A small image denoising model, trained from scratch.
Model: 32-pixel images, arch unet, activation silu.
Data: trained on regions of photos with short descriptions (Visual Genome), 203450 training examples, 8.2 epochs.
Rows from block 8, named by matrix and row number. Each number is 128 + 24 x the weight over its row's rms, rounded and kept within 0 to 255. All counts start at 0. Numbers have three digits each. After the name is the row's rms in percent of the matrix's.
# short0: shortcut pointwise conv (model.decb.0.0.short.0.weight, 128x256x1x1, standardized in use), inputs 86-171
short0.0 103:109144134129118157110116114125121154124134130133117115143137134104116139118121116118128151128133094129108130098149111129152126177175126128139132133098146115137172088175137146128159142125089139146139151108117136096119089098149119129150165148109108132114123120
short0.1 109:130125124142114119130131144115135116130137102138131126140140129086127115118145145115137128110114140097143130166118133128117139135104120123127173144104082185092158139111141038159108116116129105158108099091093147113118114120090106143078124110074152145120139133
short0.2 106:154135146119143105133148124124114125134134113141136135129131129122111103116112127133122143139144123143115120145145137130117123099175141159121158132145096111102098097139105216117168133124158202149134104158126069141106097122152103175158039123152126117174148126
short0.3 104:128135142099141110140132122152121154125135139132100127112126110135127112139138115125124108134133126131122117145151127120129137125108121103141120153147047137135116193092137115111163148144120146152188122142153128150119176117137151121117123133165133134103170147
short0.4 112:146138133135142100107123127133125128133126123123126130103122135120125121127125137121128145112132152141145138133134127113136135127132088140142117123076091160074140095148145131178170112099144107153089119129129147138130079080123108129102127133157128120109091143
short0.5 103:140121126140107121136147129131124140148127147139133132131114137131125122124125104103137137108142143140122129138122123122133122197119156129130048091072123112151096131168065129079098154131101144142106171152156097069095139121118142165123124127170173119112100100
short0.6 108:141123142116123148116113131114139121148126109144147116126131134123137144142144147129133147110117123121131120164101126113129131126182146086076129178133107090149097098133142131124107101070111162147160134101098176139161181121149168081124115197105119105141133078
short0.7 096:139122120135121128127131137135131131130113092119113117137122135133133118123135122124122128140126130132116146123100107124132134086168189183111129167046155144136181125116101123117096126128087137140135151084109171132132094125111171106119133098093118201201104151
short0.8 110:134144137121106148113123104138123147123104096133118130149153122121137116132165149155122123145166111103132138139108119124119124176125119105146111086114161157091150117148103171112134116137091136125159214151133047134106058084133161145176164155127163108219163130
short0.9 091:128152127133104090156133128109144135109124118122104131148127126124113099162132121123142131151129125140092136104141132118123114131098144161109135162103141100136152134108117101124138189153145130106134070129118137138084128114173127134139078186137126144179138121
short0.10 105:166137126132132122125106127114128137141070116156106128127143128127132112113118098112121132131117129155121132105151120127134124086131102134124109111070159125126119098137126125115100081170111130133145144093112136134113049162077162149054114142119173197137162138
short0.11 101:131146131123125163122145094147131097124107124151112140138124132125134148112123124144133151133140126139129134120121127131139127104110149120169139118087154075142153079114117112129120109133115151103145142089129116135158219106061127138107109139148117191136148142
short0.12 101:127122139146142129157140136123113176149124113129133156127100129091091120138082134105113143103128145122146147149158113115164141109095110123156075102098148114156112105125137124114152144156126141143124127120153116114118110117117135133152168137152128122178138103
short0.13 040:140125119124120113102120105136148143104105118138195145116116123095143165139127126180145119127200137124137152126118112143149116111136159122109146114132142124131138114121147126131139114128119120152135117137145120136137107116113122139143149115102140105129115161
short0.14 093:139121121119115107149137110153139173111135118125115140140140109093121110154144144109128089151153143116102137096141101109119148139169107117130110137116106153137109152135120151176142158175129144142132135102119158132148152113125128116128181095137132149111152114
short0.15 110:133129121116165129123118120136134118108091126135130127127117120111141135118129126142138131125103128121129136128111093124135137090150184097102109123132081061156031144138086155126127138129141130152081133144145123112143078138154149101154164151133161081150083094
short0.16 110:109139119153122081171143121134132111092121131111116135135097119132114095124133129134131122151110141110093138090113128125124122097137255085165144169145158122152147110124125127156123119109122103151141188135186095193116150172120081111102147093115107148119120122
short0.17 108:142133116135147107093152141088131135142087158152129147131117153122135108151109120106127111113129129108135122133137124120125157143143131116119139148122181091068144113185132095122117085155105119106103143163186154122056110161148163095108099136118132132098115135
short0.18 100:131134124118126142107129120132142123105133088137132104142134135127141137144119138141133131112122114124129133127107138129129123104094136151157159139136126128120131102164136083113116162094215091088107148113183101123123152170078122135127146166189143176118128139
short0.19 117:137110130126151126114123136141129124129122151106143155110082150092117154107103150130140127139133104117082131120128145141138157150188123171129078129091128144158134136119177088116161151091109144120048154120116128096162092118115090123164132117138161155127083110
short0.20 102:110104152126129116122135128129127123098177127148138129130103135123114140125095139135150109133094122148170121127120082126129134131117135107124180132127138119124183111144124183150090127179152146181117066151063138120088120093130120108135137129119124116093107115
short0.21 103:128135114142108119102126125136125119124114104126137112105127127148127131124135129135134126131130116105152144124099116133138123178136159142146152169099117130119148085192127075156190111097133109205164180153182143157099125171173118152110126139166108069152133118
short0.22 102:113121150113118117116143121135122154119143134132125132117147139092124132140128135116134113109149125142124127109132152120131129073126125160097102131134111164115131100100116085121075127127140160088121100104119088122144187166191107170125111182103114106121066091
short0.23 110:146129109112172096118118159142132077108113173120135139130117164146137134131108119140140125129099135127126106148143122141115127084163119133151180118145119132147151110142158169161159063145141181147107136169157140162164097135079146140147098121145160179156142092
short0.24 105:124141140145127098127151135113137130140118117134131133130124145136129109133099122127125118131102130150116134122128093115129139214173117108106083113115153194135098134115150126189070127117117086119108152069099131139185106075124161111114114121150066163146107096
short0.25 108:125129115106098142128133145140135142123111092129123163121108130126133118114119131121135124111131145132116139125113094140143141103185133131134130130093128118102165130145107158165135128113052128136127061092150152123111124156222106128101073137136121151117102170
short0.26 115:149079123137133122134127111134149119116127122120116122124121133130136127144137126142120126128161127155128133114121149144149116171114112119127110129076122173107103143152156123135085147153102065112080073125118106079156128138183151093100106147112109148160167129
short0.27 108:130127134137121133129106122123137084120095127133142131143113131096116127103115120155133134139134144123107138131113132130122120108138124149103132108143117145141156145156161143138124113105170176145113175147083129159174133044065098169180123136198133157093126130
short0.28 126:138137114131127107111125127149125118123102116137119132126127122122123114101142108135127125148146137123118132148121123137139111139160126143147129166124109184130106096136083104100118152129130115175132098011140121101123157129182111151117119090126121109150157144
short0.29 107:139151138122100164110127121104131147133115109143124127132122140129126141154111122117125125138117143134159149149100123123120117108135114106153133103133158161158119155112138140165129122113097128173143146169117169087099127168141076146130094130102082141087121093
short0.30 099:139136130135136105110129119127134130139087135130116119138124136126123110127118120127138132128125131116098137121130129120134136058119127096130141142094121175172147157183132171116123135144101106132123112087115172143096151101157116132168092114122186130118138105
short0.31 104:142152122134112111137131127125152135106118121146118131126156116109130104106112128130143123130116129115110129145126114122150144136182159090145153129120169090070134137125122108094136118120076160114082108186088163116151158117133145103120070137121108186117157110
short0.32 102:116141120145133101161131111137133128106128138119126117136131149116133127137120146121132117143146135091084141112105128127118136092150116162131062115127030071119098136165158108089120171130139166146155117176117132106091146118071151150133123117185134089095140127
short0.33 106:136141163111116120128131118132126111117101121140150124149146153127131154113114137128122120130133119125136091130132133075131140116070112145110125090092137099159199158225114136128148121160064125115126142064123141097079141118123169073125122128140157151101145131
short0.34 110:122123125129104092138154132139116128134114131136162145113120123140135121143120128132142114106143155135103127122112151120140139091152100152130129134158117101100118162140116091106163165101113082137118142058134135086071166177148119166147144136166096171154163120
short0.35 092:123140118142133119129111127127133117119121119130127130120107134137125135132129114125141141130124135106103139116118088124147117141099012140138134109106132075119186119142094108103121105129116147125087197150109108184080114095107121132151123118112134156138159255
short0.36 104:115157128127146107139104133144131132142099107123127130111130118102123133159149123140142152118122136125098134139087103141132125134153120126102103111082112173122088153141129102162174095118068129126127191080105093188151156107090125105145140200100175128186070119
short0.37 105:135133122113125093131128139149125138138117097103139137119109110106130114136147141139130146126150131106118148139104134140120143075166165142139112066168102109111103099108141116122110132134130131149168132083129167121141127105139140107181106124156102128122082171
short0.38 122:118135108124099110141123124172128104102135125130136120123152135092108137112177126139135123138129125111130132124111094127146133132109102128131089147160103070107137136154125127105143118127145081122105148151187129183117065128163110125092163149107124118116156162
short0.39 026:121135130124110129106113103129142136109121115129179129105114098102145160138118119181141126135185125122117139112115110145143117102122140115104164112139136127131143132110148134106123103135128115151139109135146132130140097101111140120158140106109135099126120138
short0.40 109:118126099145126102147111146117164125146126124125108121119127121088138115170137124140115135154134135120130145123089139146122134111114134132089159127155188138123166133147149168124099190170156105128086117132101079138143127123150106138182156166111160047131096176
short0.41 102:122165113116121120141167135117113154151135142125120145135117128127140106161128134123125136128125147117142141130122142131133136194139165104113139131175112108146171128115207142100124133155129143113099133109133120118123127118093062087131147150192131126121106140
short0.42 025:119118131112122109121113110128139134109118121131177118116115110105148161134121129175141114134184136120119141114118117144128114104133133112095162122135148126136140107102147135115123097130117117160149107126146111127132114111110132128154147108114133112116127140
short0.43 095:133125121131105097128142120121128123125126144128126156120120147126121120135140114122126107146119126108112140120126118131135129149097149115135121155051095169069169132085137116132140135125107066146110123112119174175148165152084067121134156120184083128109119177
short0.44 101:127112125136123138136139098126135128109090117150133140112090126106143138140152138133124117139149132118106127127134116131147127137203125134132074109102181154156097143127113123103160117142135172105086113133101095101131136134207112118107149098129125144133120114
short0.45 101:131125127123120111117149125130127135109133130139142130131125134106132136123114131129135129125127128119111137131128114135148130124067118113112139125154129153101169144158242148135026159110191078139157137115142179139137100119055053172133166121166178137127132142
short0.46 108:123105117120142156119103128132136144110122109116140129146107115108130140113150131125135161119119126080114137140116146134134138121124107131101125136089188115088138203093113134115113159107110110047166139122107132106106101146150137145124119141042137180166126135
short0.47 092:122138113131121098151103145106127128126113113134138129126133141123117122173124121136125119126123134113090120130118114122132128143134126185093122136141179099158122147129255164150121164100111124223124147143160121160105159106143113158118112088130130106140105148
short0.48 101:128111116143116087157144112107136126118125129111135128118138135129126117140132111139125092142143141126120122135129115142115122132123090165152096128142095143105166088139133079118171142124089076160165138095098135094091202184152104050135178145111155133171155132
short0.49 115:123146139129121124115110148123137132119138115131118106146098130122120106105109114145118126144126132147145117122095141125123138140179103143135153112122163149125069109123152098151145128139059151138152086057117161173137059125144122179131153124133134127155148125
short0.50 112:143131122134141124118132126127139112102119114121123133134130127130117127113139121132133120122138128135139128121144107146126132195121127103117105052144144148089159146076128112160129184151022084131138141100128163144152162089158117188152125158126120136109108161
short0.51 097:123131133138122130135129129105126130135137112131134132113117129122117135129134131122129144119146127135116123136131117135139138148096130108116143101121129154166086102118102112136205194096148165075137050138100156092145096141086128130112092161141062151144112106
short0.52 109:133111123122092118156133103119155130101125120131124133150123129103131121127139124120122120139123143127103123152142124134121128079168130097037127143136106126104160163172179116161102138203151136165161072147149129099145149091185128118148158144116117125114136163
short0.53 100:135150136122120094134126118102133143108122135109112145130124132144106106134128133126118143154132118127101125074145111128131153121096107123132122095097134152124110067103166121143229187104167146101139082063143131168161071114169125134116120127124113165153110082
short0.54 101:123117139120147101142131112116132133120121122159145145132115145088142116135108131115118134128119122117106117142112127140124119116182129132129111127115186153099166184124086105117133128173132101145109145115122100130126138085139178201118115164093159109094177144
short0.55 107:111152135143130112161153124139117102113107114131146135155155131122140140150115099122128155121124131114115131131126127133154119123138071184158187122133139151164123123109123116192109098144116150151138163135176137125170156061167072120180131085070137113097156138
short0.56 103:130101131127140127122145147119121088110104148123169140136103134123123170120125131127145111131121126114129123136107092132153131110113174111154120132144099113119099161145098131148095112090132157156092137157142104108192182155089114197082141106170127111151174097
short0.57 106:127139154128120112139145124107129135121125099139139140132126139106127144122105131125133129118128150125132129127141140105135118104177136143106149174122132084116101083145094103141173136137043151119139134115164110105156071152215146137138130141061130100137126229
short0.58 103:134130131121104126090128111112141143127097066130123112127131128119130122135113145123124118124149119122144142149146123113137130114096169126124124118131090150137192106163176145093112163115126079139139189149134152118127185096043120133148102120119107131122094123
short0.59 098:142156138122141102134129094153133126113118125118137132142094127095127137122141140135128141146141113124118129119153124137127112079084141143136107164135205144146083104079119106148115150073168082096112132112172163096130156148162158128093132106136160134168091127
short0.60 113:134121135132130170140122120161132103094109099128114121140105113103140121114139121129154117103122137146142155112123115124114133141114145149114148127138140144152085126111137127126119148102140136143168089071095164130128118081144154143186133131176138126118136109
short0.61 101:134137142118127135106119129147137105141137121157121140139094106120139128119089130120127115135114141148146128125139133128127144122128101134087148138161184112082089137113119113138123123136156134142156150133138129172118159122178106164173115139158131155132146127
short0.62 103:123145138154140092130139128109113129118124124138118125135129118140104096103120131127138132135125138134118139151136157139125132119145070115148165186065107158137127130142110125123140130139127126146134140173117150136109161156149121116104155137091066111159111179
short0.63 105:140148144116150109141132127145145116121108129124130131123116136112147130150121133140132127127148131123150131139123164116141131047093122153175100165134143100121150144148124151120122174083136084088146087121125129075143066093118149119086146160136093135121150141
short0.64 100:126128121139125085106120110113126123117124136130127151118119134114135147122106135121145128131126141137113118128126131123124142153131141150185051103110143188146068183126076135118092134131063112187126192118181150186064117167121072137176151134141076160163157097
short0.65 105:107128113116132142113164164115139136149149118169110133117143130119120111129107133116131142141093148152144125133140069149135160083201114171154153135097135137142071087160154114153174126119146115170147105169124085051130111152104128151112109160151166121125177128
short0.66 087:141116131119096144121132116115119177147126132113137142104109132094123143132156126130120131139207125150097136130131098142161124130074127107110135113133133153127118092117162115132053157139157060101148158101096124128120114092096157155152118140137094122107094113
short0.67 101:123154131118131123126127122102142145130102122134127122137125128112123136117108132136117141127126127160122102115095112112137143191122139108183097058167106102119114107165153075133179155130156143129142149174130151112115155118148112178161111163132128096177166124
short0.68 087:129122125144150104132110125139137131143116113109119132120135114115131118125106122132115126123122127136095137120116115129133135150102070104082146125158219127162140092096117148124161114147130133084119165142110128131120179145121133109131112149076136156133101179
short0.69 112:137148130129116104110108118132135126134108111127144118124131140120136154134116128142136130126123140135120125140109145133148131157080158095153061135108191110072120141158130163107173156145172130130114070107150150066153169171123149132134119151129167174160149100
short0.70 078:103128126116132156118155120129139106143116150120156112133101113107149140126092144135144142099128137113132127106113130127131126118078152136120113118128125133139169115137087090059171148098124128117127182128128129167147146074098116136138146151109112094146105152
short0.71 095:125112132132135099125120111123134123117117119125142130108110133124130141128105133109134133108150132126125129128085145121129116050146139165129103180085138148152123120115126142137141151106079140140108119194106144210149106126118125128123054073138161098201130138
short0.72 107:131144134120161117152145119109132132122097109134126131112145142129127111132121125119114145151115139128117129148138118125150142203113146125150189129118197144117120155152112122196116157124111108136082137083125104128133126122078150114092077120181130115135165098
short0.73 105:148165116128122119123136115138111124115107096126132148114113145086131165107133138146122125126129123126121136097112146125131138110153133118122075136132114139152078116103092149126143144131126118119107176109128122118136169168141090145141150164099140125153164128
short0.74 026:134121120127110113113124106125142150115109121135194131116108112103142158139117131161148124130189130118126149119122116149146129111126139113114159116137142129123137131126155125126124104138125111150137117126148121128147100109110123127151157109107129104123119155
short0.75 096:124141127126115124142136131126115194117132128132107137118122122124114113115141137114122112134153121145125132134137096125151129117167141114101152144126107136149143159147123094131147138106093107124127110125129102120115091156177117122132131156126117115143134100
short0.76 105:132133169136132123150126116139124126087142123131115143134099131147120134142152100124109144148145138121127138111136135129116115163129152126175091124135169110073087116149136119079074132157105131132107212128144163132140106147121104131135137116156116123135114131
short0.77 107:125153112116135150111131119137122133128142125120129121141136126140133143135143135127124144137122125120121127123138132133133143119113124171197137146155124194160154156079099111149127148117121137172035103165078102141128146081096126106057121118179119107100109114
short0.78 109:136155120131156140102112109135115115135124101118124137123098134104136130104112135152139132127141135147141135127112166128138120117145120125104163115130138124105123096113106124139141170125125128163113117046129121135084120120184164145114134099098141178089139146
short0.79 084:128127126118104122142112132138141143135127092126116123130117122124128121144122135142133108113119135137126122109091117120129150122145145149094145152051158168127109125095133183132082142136170152134138115170113104113096116127163117105110112122063174095127158128
short0.80 102:133155130143136132121149122125135132136144118122120139111134131115133123131132128129108131115143134118135123144141133125146147172188111114147127103130213044097070116095112129164120127115169176137138160110143145112157124181066100126191117180225135157150162076
short0.81 102:127115120126137138145141115125126131144113144135111115113125115122143122124120123120121122121125133137104148145161143127138120135143148113157166084130078134130111094104117113128101167102060104121137093190100138154131154147066150194141098205067099106142130120
short0.82 099:151121134121124130145119122127150144159119088136121119129143112106134119140111131134114119125127143155121125128133133125123119109092142115152094123122144146150137082120128112105125138116142084131112142115116148117119035086124110141121096119158152108137174134
short0.83 109:142147111130124145127134108149140133110127124148118128113126146117129135121115125125144136120122129122103137115122098140137151129093142096098194145164099134163170131159132127068115129151163150134134112142185111151150128198188102109111102129077129210152146123
short0.84 106:143145118115141117143132148144124095072104133128154145147112121098129156132135129150133144116148136114098145137176102123117129155160138104152136117111048104173125186149123113161116092138097147083099143184095173131129049159148121136070129125117108139132088075
short0.85 107:136166108132121124122143098110143150142123132130131135130115158107131125117125117128135125123139128144131130135106133140156104103154120190082129147132070127158154134166145125138125114112169131161152147049104150099129106115077126117114105129158144091127096131
short0.86 086:126126108135146109153136153124141122117137104141106151127108141097123118112120124117115152148098119129104146121133090111142160151114121134132125126128143110141126117082132121137108161124102086102113116117101124136074138139069065114145255085180202101136111115
short0.87 112:128130120113128104131131113136139135131112125140116123120100118130138115144126135124105116147142135150154112119119140136140134158140119152096115111158069126120072111146155123164125099156117104119197140170102160134135072098076103094144086120059165136113146183
short0.88 097:152142126122125124147096117118140133140138105138117124135136126117140135129138132128121109138133139145122113110131138134121151117076099145062135105132126153120150110099126131161140116162119165067191137119101130081127156140128102147144144130094161140114177124
short0.89 110:121127136118119115164129123132117154109145103144102122130108127101126092132147122119113149141107130110134142167144117136116131098121062122135113105131108069183164177120072165091141154188164086141137167084128094173172146131124128111088130085037133149183153136
short0.90 101:133142137119139137107128116100124146147117125131134102113116126099130120117122123125128130128146112129124132125129092129128120116085145162158114170147098207114132127143139186157118139159069121164135156150093133183138142208160111121145088132109116141182159116
short0.91 079:118111120127112130135129126134132132103129127120100120134104143093131183147143121124128150143133106130127132146113113127117129135177154172165131137239130095086159130135131095117199098126088112141070075078102129142097103102146101109098228084117039172146141131
short0.92 108:128134119133115136142132138124128142153115102142122136145128138117109132126139131113157104108104135154135135133126112125122154148136123101096117144117133181097140168120124145179188095117134138101108122140122140165129116169116185152142151207104080107139122154
short0.93 094:142132135124130085124116124114145133138156131122138116125154130153137107132108141127128117119134120130125127136133127109133138154116145101137180113089142115149148069103097120121097111079102146086087138196104121106137133138133139132105167062077111168116092120
short0.94 025:131119112120111121115120100120134147113119118126203122118112118105140148126123124162146121131198131120122127119124119142142117110127154112114154106132142120117139124121144122116127116134112111159146118121159118119143111122112126130153158093105133109109112155
short0.95 114:104127129143119123144128140148144110117105139134125145126127115095130129117104129152117157142126128128079140129092127121105131054154101175166096126145094109124154119098121109132138134096163145152102168195104131072127135157133129096114116113076129145125132133
short0.96 097:132119125133111155135157132128119147118108119144121133124137147111123126144130130133141121103114131112124121144125103115117127098130109165135165151119137116111161136119151156108149114107172117188088149136117136138099118139191144086129117121078122121123101130
short0.97 085:130147121114132129118146141126144128127114121118112140131135120124130128112134125127120116129115130137142144153121108115137125154064112124101062175158113097109135141176097145117124139099143186098109169164105129120101130133216144158140095108153088131126170139
short0.98 107:118155121153107138115132123147130118115115113149105133136113132102131113111137108146120116129104130132114132112104117133130127153075173111123109167115056063128133112151111152122148096121130183054151176076159161153156097109163120163067144149133152139155184155
short0.99 091:137138127127109137110154123138138143124124118148126119130119146137127134129134125120128134124117124129152131112135141144133109116125136140150122103166147100103006141140131127122170129146096122148128143078124089119125090132095136160194104117117140111110149161
short0.100 108:163146134140111163102126116157140152143142077155107131115137120090118120094141131134119126107158137140153128154105133109160126112199074126116126139093133214102157143116141169118106167130073157158076131119140166135140103102157193101094117141084157113138117090
short0.101 092:115133128138130160136146123123135127139115133115112114140135131138133118126134129128120142133133125134151120135143159133129127157148051172106126115121080115152127183146086122137093150153145147120079171077126118128061159222139147130096058102161098162109116094
short0.102 086:139126136122129131096124134123129117149124141133119132133123138149138132118108127125138154122116139122112111123133118117125139144131132118139124166114077107162125189174108163111085169093142130100175156149128188151070170168188115080132086198192130116107126123
short0.103 109:112147137136112120126140129123119131128112112147103128112095143161121124109117116120145148125115164112098133127080106137144142086119094131153107160119128121150121106087118144153046146128118127137129163106183143183125088138124116166115102131116124146152111122
short0.104 078:123141146128126122124129115145124124120122145126166127135142118136143064083121138148141109135150115106159138103137141121138127130122147087139144134098146122126128147141135129069124136146132131126114089171134106145171142147142175162151056209182127135122131124
short0.105 098:141141125134128120098137119138142136152107103139115136115102144127136115127128120135151150088142162132160156136102131142138147125095138142145129152094137094128180096113100115147166127122127134130162095153105103140162123103156160104140094135111106124134144164
short0.106 101:134141119142161133121132129123121112130113112137124131115127135121116114111111126113114138150120120137112119116130141140136136088090107148155107136111094163108098114156144125106154134124074165142123141170127159090110219107131152119130096139109091097151094117
short0.107 097:130139124132121129141121151133134135136114109134108122127116132133127102114129132138129125146119133133128131121118125124131124099128113081093119117128096111121123120138090105139100095151116125187126127114175118104098103123128143141130103133134099129183146107
short0.108 097:141173138114143134129138114121132136124114132140124140120125115143129131112114131112131111156133125143144130127142138124134151161138104085120128136134129128128161189123182112128100123040130147165116083132156150206115136080136135115125120081099201116127161144
short0.109 113:117139124124165099148127123145103126106126136129137136126106144147132152130108120132134160138127126128118117126148142115144106110135107080162157166143088096159113165132092137159141113137106126151254137091127143164168145096118102093175127121076101163135094122
short0.110 101:114124133124139132116140156113117123128089131133120143127130139165121097141108124151132123132109119120131124132112100144125128123140124122146114141112132106154162135135109150116080131128086121028139116091126156121139148102088079087221118115150093105145102141
short0.111 090:112165132151142111148136151139144095155121115156062117131183079125128102155132129162147138125057154155128099147107128139112151127071107139149123095101144204106128099111148126117115154109127154138115141135115116100148155102070168136084177108135126135096142095
short0.112 097:137113134126155133125124135152127067105107130142128149136121128125149136111151123157136083142135129122151128149119133139102136060136129120123205115118138114147111122145140136164123077157108183124126078096133165107135141138097146151134074124090126114108129126
short0.113 094:136115111125128113133127124138125141144127132116148130128130141141137160138134141123137129121139127134127128129106120128168148123090117123121155161138086186150142106125165151130178153085109128099163125108144170147154136163167185122118128122097118103094095151
short0.114 089:126115114121146137141120123128132113161140116126065138138140118126142133164158137151133141113135140127157138148135139146121125134154156142145167087207133129163114116110140083121109150122112101137134118116135128125078155139125145110154080156148108153108126171
short0.115 030:136122132122121110110120107137142126110119126137211135123116130103149151127122124173152126138193131118127142115122116143146121109127147117110145109148140123124141122119152126115126108126116113149140111128147121130138109109116125128147136114107128106126121159
short0.116 096:148127122118125136139111115117127179142150126141122136102106143098114100140084133096135142105156134123139135156155154133156136137180093116158132146136155124149103136123141110154082169125125192097108084086109091128106110156090129122104056145119159138112181123
short0.117 102:142123135125137124118125147132115118106131120160119132120117129127104123115106128117125148138101138137134116143129106118140141118054135159115145136115153083101124098095160106152115139137138125092155127058146128137113142137144164126153111161139124145127104205
short0.118 106:129149120124136116119115145154115136118115100150118124124146109129127122104138149115134134143114116113110112123134123134131142098164117114200094088104188115139252112114134105082161163132129111101123141202071144077131092113158067130119120119133109114128078115
short0.119 109:124132124135119149109146119139133123116106100142108126136116124123122119121108116122123135138114119141131133124145134130118141127144149122158082120129053164154114143167131115127132091131154161117144184101132123148144135075140065111128140154055101146155184158
short0.120 099:141121126146127139150142129136121145123124109126129147129134130127132139158139138094127128134153132140138124123117151121149135076136102129145215124130148121096181133127137110134160156097175130111118203073158146134129115106155114134145080181098168112106141139
short0.121 100:143137122144141104146090140143118121143092117141123128109127138126120131102129120130111150120112140123114142121115098122151128100149107123139097125090098129151142142125128113132151108125099071104181144143184097077102146144111146135175104128079144154107110091
short0.122 097:145130137122167109125111130120133130119134128143128130126118141126125131122107107128115142144124128132117140134139121117129111107159187160134164142133141211120103058096124125123155142146145120070136123191150103108160109131127113153119103132148081138170125063
short0.123 091:137130141130120122135127117147127131137106133137103126127152126110133110103130128139122142122132123129152117140111135128128118178095141078169152107140149132123118109167122178136117152140141079105160118119129133107195168167118143100154181094110123070159144158
short0.124 101:122155139099087158128115125135129163130118135145126135132128135141139148137107145134133117126140134138155118126147141130126151165072101122131053110105162169154107084133160125078106209109118061123095149142086126138131166074131129096108130113113134129116164114
short0.125 098:136128121120118153125117122130127116128119125128122140143118134102128151095144132134128154125117111122148129121125109111133133100193097149167107121140139084104092099148140161156099145086122097132106080084110113094106124159106114122123123119095093135095147128
short0.126 082:137127116133159136126136126102117124121114123140130137128118149141141142135135118105131140125100142127134113131131144130126144132086136132151091138110113134094134108179129118143193140099133045132136147139131121142112158103161138118117255110151106140122119116
short0.127 110:127128128134111144119133128126134145101111113126108127114104187137121091129126144140146120129118122121100131101120167128140145185102114175145099123071112113087058176157137143128112101203144118197153171112133116132127158097138153125157156133105107112177136132