Rows from block 5 of a small image denoising model, named by matrix and row number. Rows with one number belong to one channel. Each number is 500 + 40 x the weight over its row's rms, rounded and kept within 0 to 999. All counts start at 0. Numbers have three digits each.
After each channel's rows are labels from the 100 images, of 14976, where the channel reaches its highest value: "patch colour" is the nearest of a few named colours to the mean colour under the peak; "peak at" is the part of the image that holds the peak. Only what is clearly more common there than usual is listed. The data: regions of photos with short descriptions (Visual Genome).
# convs0: first 3x3 conv (model.enc.1.2.convs.0.weight, 128x128x3x3, standardized in use, each kernel summed), inputs 0-127
# convs1: second 3x3 conv (model.enc.1.2.convs.1.weight, 128x128x3x3, standardized in use, transposed, each kernel summed), outputs 0-127

convs0.9:508547489578512496594510491479502489483504528553521476471549572543393534489474512537457434489487498526494484586583399472455533444532517507562434513433482465470503444478483517440462456474492473503483546544588528522530503482530576469492484497433514567561514498453556552464549490436533558446466525456511441483493527517479518535465462512535522505539480443471514523473474512487522470457454
convs1.9:504514525535481469400517449495503457485460492490460551506478575470536539453544499520487558542509508508499500439364384516508492511450474466484562435530556463562468512458522475512490537496517512524586510500500466547521547535495472504510486518513513457477539528543507450521474506431516497474570486516545557518529462509482402501540501509409474545496418603533505473522485493502420525498500
patch colour: cyan; blue
peak at: top right

convs0.78:471504532495498460483629498523535475489499495534487503543496522564537475511471448469480617494520506441500505642459482527462439484523471483507466439444496488485495466478526528445535443485477451531494496456413506530572491456427492526514524521489483519480522472533548553493488528431567537504484432519461490519506462462514548511468482495492472541483537437517575524523496570543603490486436
convs1.78:531493498503494603520483502499545485528523518475483467463512525551496505531508509514504451533466495479511503501496474466541509473492526499539519552554503504532546554548447480507408502448563485459490487453555530506413524557527532528500434404621502433473466550462486426470520491558450516519510561475470524515387491438549456472542577500450544417549478548498476526519548483521481560505525
patch colour: black
peak at: top right; top left

convs0.52:593518493477561283493488516530521502461469484503398524573494480591507533468484509533517543527518475556506512441437458472459487523504535531434500533547512488552485509441499427527463548466513519482533459506559530489545504507486453498534480480458531492541468504526457507462445523524516552450567507522513516514487476505519499454419519514488488466537438490487549474533493475516533496527523
convs1.52:525511488588441542460470524494486553547508473440556522486512543571502479478564520526515496543492476488521520478460548476529522539502550397434534535526540572459553523519541506492569510521498526481506532482494505574470513462538490537424566523469513503605487466470523498531562495500471500509503498504435538516539531372489438491464512485528474523488463509547557478468421497602443518495562
patch colour: pink
peak at: top right

convs0.8:494468496478527336508502519518480532486454476512555499464485493457484524504528502510499594496509516500503511295349540512480471470509472481543476495646557464463494453529501498485490503573511497495546506535542517526426490498500508518492484513519520529505524501528512488515461486494533549507502502544507527498522520450508469493477510488520507491477512485521568473507566483486495492494448
convs1.8:416480513516529388443514484469506457533465503508492486486520544418503497460480514511461557426560493476459489673562539471545495533523453534427493463408495495505510509484484524543479472499495490460485484526376513482434534509498460509543468488499450468466484445526504540500509524503461489495525497559524480461486436527497538491531457528553467530493528493498510508504540490430606463505484
patch colour: white
peak at: bottom right

convs0.119:472516402469526394481525554475437441448508473477478505573495506518507493539483487516465543517546534444471523392383530480520537494441493559512495503500486565518468511522488493472471510467475444509495450500502523477504584502502544518477480547516504448467501500484510504567483476474544496527460564396543503505550479507484530509513538496533486588447490561580587555551522460520470478550465
convs1.119:452493486571449480500389456496551450522476527542505452508509509582474487443471490476530566513514482568507473527638528548495479475495470482555479553497449460432513470512473500515386475448530574539492488473513496513437451482471529513477447465496535536479528489500439471542542482536472490503529464472488487469459509503488502548555519499512473427545490527508507511480607505464617539497514
patch colour: white; pink
peak at: top left

convs0.80:522508509581542511517650495508450468524511581487482517460474410463543510529461488457502344507473427430473533389483495484501493534465529510488519507550517502421535524441512457495501506522541485545503536512514527530424525508439443494516539481481501543506538509541473501522521537484485508544499445526457529482533492525540500493559490469496474520498540520388539521486498506509429530494524
convs1.80:513603508498539471466589492472494540514531468490541460534514483521515526493473501505434472497505522511447483580586461482531516508517510553485467438521557511515484496543478471526461468533564501408500474496495475523549522509498501489499504423553504462508484564439495464529431421492462491510498538510482501511388480458519448518510515523394477530498537464526428534528546466520627398503505
patch colour: black
peak at: bottom left

convs0.32:441483514494509315506559488485466505519453536499461497532497503525482463464486502536472551476468509509524469303579524518496471524522493525496506454471530517516521463427497505512529552474494485507555508537493470521533483524516468508504492494538490465494499482496498495492479484546470505485476501549515532466475531565513502482535497468519493509498518483518534528467466455483687525561520
convs1.32:494536475528456654451510481495470510533509516517596513395501583439486493482511484514493503537497462506511535484452450489558492465484516510516484542461509445433493519559521490442500499516559505550460459495430525523434488484477481504479524523491535531548516500493478515486535500494532533498504492531508476476493477344502557518527504507468461469496502523489462487491335521481450539482445
patch colour: black
peak at: bottom right